config.yaml
arch: "quartznet"
model: "self-supervised audio encoder (BEST-RQ)"
dataset: "short read English sentences (LibriTTS-R)"
train_examples: 26041
n_mels: 80
hop_length: 160
input: "log_mel"
win_length: 512
codebook_size: 1024
mask_prob: 0.05
norm: "batchnorm"
hidden_act: "relu"
drop_path: 0.2
depths: [5, 5, 5]
kernel_size: 9
stem: "single"
widths: [128, 192, 288]
init: "orthogonal"
residual_init: "none"
optimizer: "adamw"
learning_rate: 0.0042
beta1: 0.95
beta2: 0.95
eps: 1e-10
max_grad_norm: 3.0
ema_decay: 0.99
max_steps: 6400
batch_size: 128
epochs: 31.5
lr_schedule: "wsd"
decay_fraction: 0.4
final_lr_fraction: 0.1
warmup_steps: 320
weight_decay: 0.2
Rows from block 8 of a small self-supervised audio encoder (BEST-RQ), named by matrix and row number. Rows with one number belong to one channel. Each number is 200 + 40 x the weight over its row's rms, rounded and kept within 0 to 999. All counts start at 0.
After each channel's rows are labels from the 100 clips, of 14976, where the channel reaches its highest value: "responds to" is what is common among them; "loudest" is the band of the loudest frequency at the time of the peak. Only what is clearly more common there than usual is listed. The data: short read English sentences (LibriTTS-R).
# convs1: first pointwise conv (model.blocks.8.convs.1.weight, 192x192x1), inputs 64-127
# convs3: second pointwise conv (model.blocks.8.convs.3.weight, 192x192x1, transposed), outputs 64-127

convs1.63,208,162,241,244,141,203,262,264,198,193,176,196,191,202,240,222,218,148,259,169,151,210,190,172,251,185,182,243,179,221,222,127,271,195,170,227,233,152,194,172,212,248,223,171,154,215,268,145,212,273,209,178,218,205,128,162,196,178,175,273,194,223,348,276
convs3.63,119,230,220,173,200,209,251,235,234,199,200,178,242,200,208,233,265,226,185,230,230,239,231,237,231,194,169,219,213,196,201,206,85,178,161,175,227,228,168,310,237,221,161,186,177,151,166,234,185,282,218,218,232,244,141,259,196,151,188,208,264,246,223,162
responds to: voice: male
loudest: 250 to 500 Hz

convs1.177,185,149,191,138,197,235,131,245,195,153,106,217,141,241,204,224,242,139,226,243,170,189,234,194,89,220,167,204,190,241,156,208,265,197,235,195,194,205,200,208,233,254,205,206,264,233,184,190,208,136,182,229,186,170,145,211,247,279,181,139,249,131,150,185
convs3.177,170,222,105,236,210,245,216,191,159,121,185,204,213,158,138,201,234,218,202,187,215,180,234,237,222,153,196,218,253,217,250,221,223,205,165,279,165,243,194,244,242,209,138,275,177,257,281,244,192,201,252,165,183,259,165,120,186,177,232,241,206,216,199,171
responds to: voice: male
loudest: 250 to 500 Hz

convs1.34,99,193,213,257,231,214,237,129,222,181,189,205,189,189,225,213,226,205,228,212,159,187,209,207,184,206,215,188,220,173,177,139,196,186,214,264,195,199,193,242,162,188,197,218,239,196,189,199,219,190,217,227,191,177,170,191,239,246,207,152,192,237,232,180
convs3.34,220,202,178,229,174,200,229,150,192,177,189,276,214,173,172,199,226,223,200,251,238,203,150,220,152,195,210,175,176,208,163,276,222,204,191,251,253,164,212,233,201,188,183,270,177,172,195,230,160,169,209,200,258,197,244,189,210,192,149,183,205,165,177,192
responds to: voice: female
loudest: 250 to 500 Hz

convs1.162,250,179,180,221,232,201,247,238,241,245,168,119,138,202,225,177,222,138,200,166,198,204,194,224,221,187,168,251,232,208,164,217,167,184,241,71,205,180,228,173,143,195,257,229,161,196,207,158,207,173,222,257,212,299,223,172,179,178,0,202,203,247,156,216
convs3.162,300,156,211,220,134,274,212,193,222,133,213,275,194,148,186,197,245,220,177,251,221,185,85,199,163,158,106,233,246,237,253,198,223,199,138,186,243,302,133,152,207,202,180,243,161,204,202,204,183,235,254,228,219,208,138,201,235,189,269,177,193,221,209,188
responds to: voice: male
loudest: 250 to 500 Hz

convs1.166,209,194,192,179,155,139,258,255,233,178,172,218,173,223,216,225,184,193,181,220,241,198,224,210,180,222,198,208,163,197,119,264,184,239,231,200,148,216,213,181,174,201,150,270,192,236,135,247,224,287,273,243,158,201,180,211,237,220,172,170,240,229,219,156
convs3.166,204,206,159,125,206,252,215,210,151,152,234,237,174,167,181,210,202,199,212,179,249,227,223,135,208,142,206,230,196,145,220,234,156,258,218,207,246,233,252,220,231,189,153,224,222,228,243,255,256,257,122,139,274,237,118,187,118,231,266,190,224,234,173,180
responds to: voice: male
loudest: 250 to 500 Hz

convs1.137,264,238,210,97,221,309,190,226,196,186,220,221,139,244,189,187,233,165,215,149,78,213,191,231,192,219,214,183,276,272,223,215,215,193,215,147,185,193,229,196,214,225,182,192,194,192,303,207,182,168,226,127,174,170,133,220,185,240,188,233,261,162,214,187
convs3.137,236,107,224,162,170,228,156,167,156,145,169,142,267,174,273,195,198,234,141,126,305,173,199,144,263,205,214,256,286,216,202,168,165,187,228,229,210,235,189,163,248,207,205,201,175,246,159,136,197,235,164,139,142,189,188,214,139,150,305,193,222,296,154,182
responds to: voice: male
loudest: 250 to 500 Hz

convs1.85,141,177,167,214,165,147,240,247,217,149,156,148,224,219,136,182,209,203,182,215,237,245,214,135,194,206,185,158,218,213,210,180,180,187,223,142,242,151,217,242,259,214,185,118,218,212,200,238,244,176,236,182,226,165,176,195,140,154,102,171,217,224,161,216
convs3.85,235,236,185,177,148,237,200,132,274,187,222,244,191,190,205,161,237,191,152,247,207,259,131,150,177,165,185,242,179,240,72,179,116,263,163,138,150,222,155,167,227,244,124,199,108,250,180,158,163,160,240,185,243,230,160,169,221,203,205,157,187,227,235,195
responds to: voice: male
loudest: 250 to 500 Hz

convs1.148,145,177,244,255,187,97,202,217,233,234,184,131,211,148,194,143,204,179,204,201,171,252,240,181,201,234,275,195,233,190,190,158,186,201,226,173,199,268,229,212,234,260,181,141,234,207,188,211,189,96,218,152,194,103,167,165,200,101,160,141,234,211,176,236
convs3.148,161,161,222,226,258,164,205,263,131,212,177,153,198,203,193,237,166,210,266,150,198,141,275,242,227,241,217,144,225,162,313,222,283,139,234,264,250,178,241,229,174,158,269,199,285,147,225,238,240,241,159,217,159,174,235,246,189,209,193,234,213,167,166,202
responds to: voice: male
loudest: 250 to 500 Hz

convs1.130,190,190,236,173,155,223,207,185,169,207,164,209,180,216,261,239,214,228,254,186,149,226,164,227,184,209,176,181,160,151,135,158,216,222,130,198,234,222,203,245,203,195,177,178,162,151,188,194,214,184,187,251,218,172,203,246,144,224,193,184,241,220,222,71
convs3.130,178,238,204,189,189,213,228,265,204,269,179,218,185,174,127,222,253,224,202,213,147,247,215,206,256,224,283,229,219,236,188,211,199,212,212,261,258,153,227,238,193,238,208,202,180,207,203,189,173,227,171,262,190,180,188,274,216,188,247,187,219,224,216,54
responds to: voice: male
loudest: 250 to 500 Hz

convs1.77,179,136,191,247,193,204,237,117,231,159,233,179,199,211,198,200,127,201,289,239,162,112,223,157,169,226,178,226,259,213,210,148,212,188,175,166,223,179,154,196,208,228,226,219,191,204,159,218,188,217,130,203,173,149,213,154,124,203,189,138,185,180,174,228
convs3.77,230,291,260,146,253,234,237,99,261,195,233,224,161,153,183,296,189,126,207,129,230,170,242,195,243,181,155,129,190,187,201,129,178,248,289,200,275,187,186,170,231,198,179,214,242,167,226,269,240,262,222,293,168,234,194,227,230,202,238,176,203,192,144,198
responds to: voice: female
loudest: 4000 to 8000 Hz

convs1.131,223,200,154,234,146,232,221,182,248,179,159,140,215,228,170,249,165,219,206,173,158,184,202,206,203,211,140,183,199,165,218,249,212,216,135,174,216,253,239,216,186,188,201,194,242,165,142,189,178,197,220,195,153,250,246,197,207,151,104,227,156,226,234,238
convs3.131,159,168,276,226,272,169,180,231,122,233,203,203,221,287,256,184,181,250,221,189,245,108,224,212,282,292,130,173,186,232,228,150,237,225,250,252,224,206,137,186,144,148,302,206,247,171,170,186,213,218,220,253,212,238,226,195,147,186,188,191,190,239,183,199
responds to: voice: male
loudest: 250 to 500 Hz

convs1.175,213,169,185,200,152,194,214,227,196,202,211,225,144,153,268,216,204,181,168,191,257,213,200,228,210,189,190,186,186,171,257,208,160,183,256,145,240,196,153,214,128,180,163,163,214,202,205,230,211,185,194,233,174,224,141,205,197,178,145,176,270,211,209,473
convs3.175,108,222,189,198,212,218,207,212,217,237,113,264,196,161,265,196,199,230,166,195,178,179,158,194,165,211,210,209,208,213,163,180,200,177,119,112,220,123,228,183,170,196,207,198,165,143,164,185,171,281,199,216,252,136,201,215,219,182,184,220,198,187,171,0
responds to: voice: male
loudest: 250 to 500 Hz

convs1.104,224,216,166,185,151,251,163,220,192,238,191,248,132,186,216,244,221,153,163,193,135,215,157,170,188,137,187,175,240,223,216,198,206,225,168,242,229,244,138,161,189,205,253,260,219,197,180,195,276,230,219,157,165,181,209,204,195,271,197,247,215,269,190,132
convs3.104,141,201,206,231,253,216,239,263,268,213,247,208,265,246,252,187,199,198,180,223,195,272,284,218,183,183,221,182,106,301,203,214,201,172,190,179,237,204,262,228,141,133,212,180,139,179,159,194,205,177,238,286,221,135,226,243,200,234,252,200,187,140,149,202
responds to: voice: female
loudest: 250 to 500 Hz; 500 to 1000 Hz

convs1.57,266,177,149,202,233,222,200,208,203,186,159,147,152,191,196,191,152,175,239,199,225,195,226,182,109,227,215,251,166,185,167,219,209,168,215,117,259,202,238,270,197,166,200,177,201,202,161,182,167,165,182,149,158,217,218,184,221,223,45,247,162,253,207,200
convs3.57,121,175,186,166,209,137,191,245,187,243,106,156,189,215,203,163,153,181,235,155,209,202,249,242,176,239,280,108,215,127,216,238,230,109,228,239,194,139,282,240,146,222,278,185,266,140,197,199,242,192,100,162,216,194,216,232,149,198,189,199,184,144,177,199
responds to: voice: male
loudest: 250 to 500 Hz

convs1.30,182,169,205,215,254,256,191,197,239,290,237,184,242,223,252,139,153,226,161,169,106,179,180,187,187,211,225,266,387,228,153,182,200,178,232,221,198,233,214,194,211,174,185,203,220,216,259,189,206,184,203,156,180,272,172,186,161,176,186,144,195,139,201,273
convs3.30,203,236,215,145,175,235,180,210,188,118,194,194,174,184,221,152,182,175,156,144,297,194,169,172,179,239,176,235,320,209,188,169,222,229,248,152,195,269,86,247,183,204,211,229,247,178,201,170,235,202,250,184,109,187,201,173,173,197,233,190,188,188,115,119
responds to: voice: male
loudest: 250 to 500 Hz

convs1.44,276,251,185,176,155,262,217,159,235,282,157,153,125,236,209,215,270,171,241,236,145,272,225,227,229,188,209,224,226,244,137,222,125,203,195,204,216,191,212,231,181,133,189,200,262,172,220,244,186,168,205,184,193,188,180,182,202,201,166,144,308,235,248,199
convs3.44,220,211,233,152,190,181,283,255,282,248,194,176,130,156,110,221,184,160,199,191,193,231,259,227,177,179,215,191,204,173,226,219,99,197,187,191,248,196,210,207,197,261,236,158,180,216,230,189,284,214,174,232,169,246,151,305,182,253,194,94,166,172,254,200
responds to: voice: male
loudest: 250 to 500 Hz

convs1.188,172,205,191,140,189,177,193,181,232,237,177,201,230,185,162,155,216,195,179,229,207,183,253,226,158,185,220,203,220,215,195,215,215,193,159,183,344,203,227,165,196,151,191,148,216,177,155,178,210,161,276,224,227,197,247,235,208,237,130,179,211,204,126,191
convs3.188,169,191,218,230,247,153,236,203,149,208,180,163,205,210,204,193,164,195,286,172,215,170,261,256,225,249,219,155,236,155,299,199,241,134,226,228,250,172,222,243,178,170,266,204,230,160,244,235,240,232,188,236,172,195,244,237,186,172,217,257,204,159,155,204
responds to: voice: male
loudest: 250 to 500 Hz