From a checkpoint of a small self-supervised audio encoder (BEST-RQ).
Model: log mel input, arch quartznet, norm batchnorm, widths [128, 192, 288].
Rows from block 5, named by matrix and row number. Each number is 128 + 24 x the weight over its row's rms, rounded and kept within 0 to 255. All counts start at 0. Numbers have three digits each. After the name is the row's rms in percent of the matrix's.
# short0: shortcut pointwise conv, stride 2 (model.blocks.5.short.0.weight, 192x128x1), inputs 0-127
short0.13 107:114158156163131138135149149136142106128135175125154144133129141125150136133133155122137117154129133131184126172077138153127097131093157147141141146112122149144111143159144178143081159136137152136115124140133134095153125125156161191087141137149128129141139126157162130180140140138103113064128139130128139162177138161103133132146125130129166106123135099107185149121156197163110138130103
short0.14 106:111108147096124118082123123161158144065117105098156110116086114120092134155115111140144087140147121125128109143134137158076109116104133111094108153113061117110125099148112117093121126112130144123107101177084115138104114159152130136128107118097110124126105107157153119123091111104082104133173122145118133132152123122078117107126079098135125137126107074163119152116129163114130113115078
short0.120 102:157088122148148143110123150122111106196105141134143165159178122131123136107092087119107123099121132130107114106113180129096149111140131079125158129091119134130150143154131113145122106106146125099131165062089149118103128138068124119134141131158132145127065156139133092113144149112122155107113170118122123165120120133108153134146123100137094107164133124126101081128127122142108106082097
short0.121 097:118172121132138129069160102138138102116109126107149135101137081082133116164091150143152067127112125101146115113113131075140135124120129110153152137120096094098149106134112141104147128131116130140138109148138103102086110157128133130124144123133156129105125113083158119104124088116120102143153133149083125154118125123093107133157166127198114132092112133146145162106107124151098155182181
short0.122 095:139117105212183135169113122098099123118095113102128126141150102121174175137140111100136069101098104146168136136116138127164114108137130092145105172168110130133146152139119090172123113134118098133102127121121122135145096152169118097094123128146121130085145154136159110117099121129118144119112096116136110142135125115137107119096106118115136084143145172104140104141120158116190122134131
short0.123 110:142095128138131165141146142132169092135119108126126134149139105131142115132110133098142137087131118099116146107116132127092146144102060146064137114113124137107120075130162111132121083136103148085149124106105151119093098146107138115151124173149106148116088104139115099118181094131136160143139115126078105165119066094070132152079100117122109115146124123123123146145106144143120126126111
short0.124 102:131155128115125125142137103140135091130143162119129161122092118093126137132118143125137129114140115084161110129100147104159106154107109167150116129112163145128128138143139154095115062142103127125116134109174092102107127075118156162124160153140102135087134111101147120135135090121088142174040133141120133172156117105107120127120125151110149092172151092141176100106112148115111145127112
short0.125 104:138153128146134151150103119096112135117151138127124114132157153113153120118188152115151164115142121099155123121139106171125104140130141118152135116114152141174099116123140094106124129161090116170118155123126079074159087169132120133150146111142141186126153140127110152070162148136110074137076107079139136167153108121122133154138097172115122143155147105110124103104118123166109113130113
short0.126 105:156155133086119062137087136109107142133123141151116133141135148134147129105151119096131161101143138131138112082125133156113120156091146123158074126140123165123112152121101119113091057154104125150159165137130147134175124132118084111122140120132105175126134111116106131117120180121140119115082148100149150120119162101122141117097096115066098151140122121119141095113124163074106137110129
short0.127 099:166099121093107151137157137130103140135155083118128139134132128128144144133170152146124126108118114147132139089140122089129136121208109124157134122163104111114149139114147131116184139086139129117105142114136104159163176109137128066116101138136149138190123143087110133070120138099156141104125084097124118110118105155151143142097147133129120121088145124108092126127133141142125139163067
short0.128 108:085100131110106133111141151146120150144098151158150100163120120140126126127154116128103161121093129193129105115161136147118153141160131104107137121151126121109124146119144122145099091129141125102104126151153123114091143098127122130083106101111106119130147139115141119118121116145157141123173124126159095123119224100166096049156119111137120128095142130126138062138091099150119121148112
short0.129 108:181093112117106119121163152124135136138143171188083141143127131128129125127151081122161136123156134088131104127121103126137096128116102130125160108159143131154103130135141180142090139117116119117121109093093120170119116185121074099167085157125071109128120103133122131150158163128134149110134102095132134115150090110160141070133147134142109155102134085126123154154125121131108141121104
short0.130 098:149120167121136124147110097144090152123131152114142134118135096129119133171140119107119133089112170130104146131114087093097143126114099151097110154137142122110168120184137140117148115150108090103137146169144122134095177144092128092138087107153153152109149110123200117120111152136100147104172159126117128152105108124110102140148164136174110150112165083121124098113091126159152156113117
short0.131 098:099103137082121148105144132154104170122112103104132137115143128122066100118109112123126143111128181098111096123139141112124124163122117138104131130119099123146088116147154107107194138144142152091188097114106149110113110151087148124127130158114175140189092134108124137101137147089144132112105151126129122152129088144127130107160140072110117098147120107134120188102136119135086134115131
short0.132 098:110115129175128139091168150125165144096132088126119086085091134179154133166127133132103088154134089115135139116142131138099098094121125125142121139125097145128137118104117108133107113181128138146115089187152098102127119153119156105153144084112102101115130105123127121124134085098085148134142092163171131131084130150086123171137101148125146123102145105168115104113124156114164134130117
short0.133 095:136139119092131159128144127187072154123168129141145169119144146138114245139116131136143148120126143144132171118108137102124134134121118138135131156113104144135166161179146147131161164099153131110110110120140135142129127136117119134102124154124120133147166145119135125174120115108117103114113165091159164115139104133129166127104104107112126130149125116077154135122145171145106082134098
short0.134 103:096171128126111154090136150172112159075113098115130114108111114126172135170120122101140103163123118116169138095108102129141118147108151129101111118138107127158132121120100141121117159151094132155110124153120106154137116118116158133132145111124075100118111120097123128116107115124117117134133072154152164110160111169058123066081171108117142100119112118161119178134143123114104114146104
short0.135 098:119067166116126112100112104143146122104161164118106116168085102134142086097135121131160177126159096123138135148120115104134161168121141142105088114139113150131135117134152173082062122152111163116107159109147151146095115140103120133084113141136122146084067119107153109134131125129160133115126119136137117142149094089139097128143181125119115122133128121167152130151137106155152164120141
short0.136 105:188117155110130131157128143136105154108123119123074167101119148151151117134134110136116103133129130141168093108120114112140125120073093090122144108170145117114132168116100147103117078138131099151131168142150134137164129122137127092121099132124156099123157154153103116131127139128162176091102126132147148089110072111136086107130136129081125137119155184133096114154110097142167157120157
short0.137 102:080183093142126094139098120114085131125126132094107157109139151121128124144111100125147110132118154152129128155139138128149130144219152134099098125148125135130141142128073097166173116095144100135153082150138138143167109136153133118126129106107166137151135093138142150099080109176109097118184116131085137154133125097120141119118131125143116143116100129124106115165140104089097129130116
short0.138 103:115158136133125131147136176130127108102154173115193132111112098126150138126151096123156141108143108119157115092107165150119108136111128135132120146144138128149114090117131189155125071179071136152130132091135081108119113146178126162124150136116141140088129111146126053137127104139104153114091125092134130122164122133111131143098127158127148088112135127113162127148134166095140154125131
short0.139 112:105149102127128146142132108149157136113107153055131107108128150156104144156167136112066161112142135137131147101109120117169123137123127114129140135095140111115128118125133140091142086161115143141121136166171099073087112157144140112136110133099128164120152120109130136096137092158102094091089120125131129142068111116087118135129117159112115113139155091124100102072126130184099113118115
short0.140 105:142098162122088159103127120167124156104089143062111129094126154158163111124145122152093118127164148127127118089146113165093075141116163124099140110115087110127090179115091117117152108151112153124145145162151115127110159134145146119136092104137117129147160134108130102112064105120127157117098123144134090135085110110083121084158112122120123119133133105124146109111122115137113174122116
short0.141 100:134131125138121182115170169131166084134126112139112143144097113144130117091102124137120148107126109075098149153125123130117116116114076121087173119109129136085091113115166122139112130112122169115136106114122133097086106158113151127118107183159140132122125097108119104126196108105119136155087149135089114149103100122109147151092128121106137127142110135148168150166082146118100111094108
short0.142 101:008143108128081145125168122140142134146130098103127160143143144122131137114111109135166112139134133156135149159132137140096164151180115118134152104090110121088133111099126136130137145138123126106124108108142156109114135110158176130136118144111123132136159123160113096111152121156133090110168140157119105084128146143167199151124103163152114150130135131145109119160107112143121141137126
short0.143 098:173173130142141150132149139138147122171106117116122139122154102114167137156106114134103104096096102128152147167149106136137100139186137127092131096135110132095150121123092080147140123133133148131130089148150120130122138111137163131115132125148144134130112077119156126119134102122158171098126077170097085154116118103086147142154159140107099160118132137155117095083110152104126135184081
short0.144 100:113154139116104124132156159158170137115126165175146127091135174151138079128131120099107072131124143110130097144098086116127119119115104119126149083142094136115117129088113131190127088115120127126150142132149126134127122160162089122140121091164102135148183132128123130117138148143137194121111087107123126141127095128158133125112140121114121110072121126177134124145120113171108155108079
short0.145 100:074125124114124148115120132142147111122090123131119145099102112135204128105113109112074137125120097082110145106099126132117120137096111167120131092112140130108132159124097101118111097125110078106110125125165133111143083110142156119120140124185095163118100146111178132094111101135124151125105116146151131165095117111109104150130113109155154076108111089152098100130110085119128165112109
short0.146 095:147104182112112144126134130158108131138145150102110116114145108109073083151110137134118120099139159131122120145131110121115122130129132110139109095105101119138135136124141146089154120107119139069183144143132133132138140118105098118104133151176203128129100138143138132081120157120135122107132208083109142111168071161097123132169152128140135161156165127096165138122121098127112138119137
short0.147 099:133163134139136159117149111138078132105127112155143108101138101125134111220134082125114115097126129097111144134116090126121119110105124115178092125127119120104149095079097117109143117147104136118139070182119096142118142146090148141145120102136126136107111106117122143131121141120105158125147107131142127139141092164086092133146132115170104167098126119152117165084146128085111155169146
short0.148 095:145107152103118135131116121128137134125139129066133127114137129133040122131094105122126104117105136124111107140151129099095128098148123068114118151112108121102096108106142132114223134129141137095191110136105142124135135159116100115128124144123150148171099123123086120114105147099160125129157180099110134127140095127116152134150107113108133134143138089119141156136141156131062123137142
short0.149 089:128168123112117111187118116177130114122152101162139131131136126145156216126119148125101140112091135147146119156131135116142126142162124143103107134114123140127196120118148120155157139076149131122151113092102155132113093112144148137114134180154113129134126139127128124143138101131184073132112170141129151131133156114136163123136096151107092111163133166122149118104137111108082100168107
short0.150 097:103112139148120128162135135132111096100175164133132134118139143107149111121110148100159112127122126137166111180127100124117120117128121118132144083105152123110145095124125098120113156150121078142113132114086109096097112124092120153133110134084106084105133108187118118095120128044105105136131095153083107139171133142163107152111120094110165114108151119150141117117161081168119120115111
short0.151 102:143140089107128145121125141130167125094055113101173084090107129129129124132140128133090118139160089117138106133116137139096146112079133159108118095145074127126127146151101152148092088128131165129145131124077117138133074156136131089135122147144127120093102135122111095148113167156098147129143130110144114100113141149086112165077117115132095115107136101120145159163093155119134132094127
short0.152 091:120127137142107137113149138154136119115126123124112154146154135111123143130101158117097134156123141141113195245122122113133117130111131124117126140145126122079144121155151136130099195108150104160122127124145124135126120148133185111149057144131100146115132166178167096118112143125144113157084108169122120098087117140134116141128112120146126136125123125116156150131095134167108109138116
short0.153 106:120157109145127107149119185116113140143141134077150136088123158143067144152122117125054150146126125158131132133116143142135125120133140162115146164120126086137138119149130236132106145135129122098114122142146119119133128129182099092135119112125107138143178150152141147095115094169108116150133126117136106115100165136097137105118120113151154148166150102106096119152125121140135149134097
short0.154 099:152163097125153096127143160132077166173140139133137113100102142140096116146130102122119130111109128176099162145116156127154129120132160155127106137158134117100145103105113105158123151106147103112138119140124087109109152115154156117144120112144120101149125142182140185137115136198115174092147109195128116120098148135107128104127164108137131157118129103165086130099121146097134166129106
short0.155 098:161140155113155110162127158109153105090130122133140162139153111120100135114125135106129183102138134069119140140138118136096133160108121149092114155152125134147089100121146143092136088185120119121124153103146136127094139135149132109119123141093148156146112086114152106090174103153119170119108110177084095151150116109098104143151112132090133088162117130133110124149121088110132185108108
short0.156 104:088093079122149125094153171135144145122106127144156121122108102131105111148129080119118109114146149104112113098118129160102126135108143154127136134162111092164128125126147187128138152105127117098108094144128067154112127112150136128162123125132145109113126171120158202126117130086082107122132128096149087123128110161116135040135142107142123107154103123124108096110126090128132133136125
short0.157 095:154155111107096140126128115114114144083118134101120142120123141129091153128143100121145132133145120164126120123129124096120111122255094163122130134144090124143154145120147086130167122083122129093122122115164144143142160131122142130097127119124126138146157129150117134115110114133126083141139126136142132127131143128122128111103119111157094107071143142116125078149119114141147140135086
short0.158 101:089148171139118128140113132146111094120195164125124133126125177098134105142115166110157117136107147130163098149121097116111127116112129126119115142107117135124133149138146130136115181126134113143161117133085155088129074122082123203128125163128116104123149101154137088159105119052108117166128132152091139162182117149128128143137122092117137118124132110119150112127144124139085114143104
short0.159 100:119123109134127120129154122147139127132130106123149154144106113111137103159143136141138105137109121197130157171087131169095106084151144149180148136097125074111153114102120139116120146136135127104138103149127140099088125137154195125108132121146125134115144144207156144146128098151104126137148096190139102157069137149110123159158127130161110159102119109150113146131102139110148129151138
short0.160 093:096113133165148134121168161079157137136146156146110106138128149188130147112146123143135105120116126112152132134102156120110155074119097087085146144140113182145133091144135131178101144113139136080120147114156135100138172159153094072090128121128094093134139138145130102096131122108117126143108148095141139137141103112130124127149140125139181149143133100097111124122113115134182139076112
short0.161 104:088121135145106140132145123134124161110155173146147147139115124148150130128126045142141111168114118174133133113129126132137156090097078110128155141062189120100117130136117170110113121146094108128145150134117179091127100118138170126115087159132126130123127149137118134134132127121158140103116163101153149138070104127142167130111126149122122144163165143152138112160124126155133140101179
short0.162 100:119125145165132122102133149107163104128137138096152112103105133125140034127124139113137124152146104113154138124133098164121093124090119122129105105084078118144082130092155166119087120156108143123150142144087134113141122157104121130147154109152150134105096133097137099109143112102150143099130123133136083157171107117105093123183156123111150144132138116156115136134114114120140188144175
short0.163 094:121142177136122136126158150137091149149137155109132132114114123208128133106111122152122133108170108110115130119161119119109133106118187142124142118109095157122137142126110128108120117134148124148101110121175125103140138121098140086129149092116145136126110174130132118091135103115143120116123141109106186113099102097066131122154123140122150130158153107117152105123122096145232097102118
short0.164 105:144140143106120155106152099153134114143101144117130148121120079090085122136089103162123119120119107152144098156111120112149129149163114093134155139099153124115103127146117089083131090119103131112144122127150149137108129132075142158096149145122146119106098118100134091100126074116146149112113153119087135124154078118092108092154151159094139151163115133146193116120112136146080135157171
short0.165 110:143099123096119097095160146100097131129080132172171136099131144138108139109143128111118118155164121119128070112128140136137098112106144077103132122158092116099113133099114130138119087123142145130120099082120145147130144091107087106171131123088095128126107149109134151145136163133147146112109112121142103080119137133168133093100109135093095124114108051131144118176123157157114137155139
short0.166 103:123168154150119114108114116135088155113153129119098154091071150122150096108095138163119117153176097098155122112154108139063099128115139132131108125111124135086143172122133095089114134120097093127127125129144123083157113094080154131133117168155164100132103136100121129112106090088141099118119137102134158128102102126108166141136159134144138130146190103132133130102158120146155144132138
short0.167 099:115145101170117106084105128127169127149153172102133113110102155133209112120121116121103093142103122098149114130098161138121147087109100105116100109140106127102144165146098117149062140103130122122094126132154106135131106119112114114087130142171082115103158157112138139115081105139111097107103081106152143150112108129128149143075153125163142108116140119134119147120147123114160143106107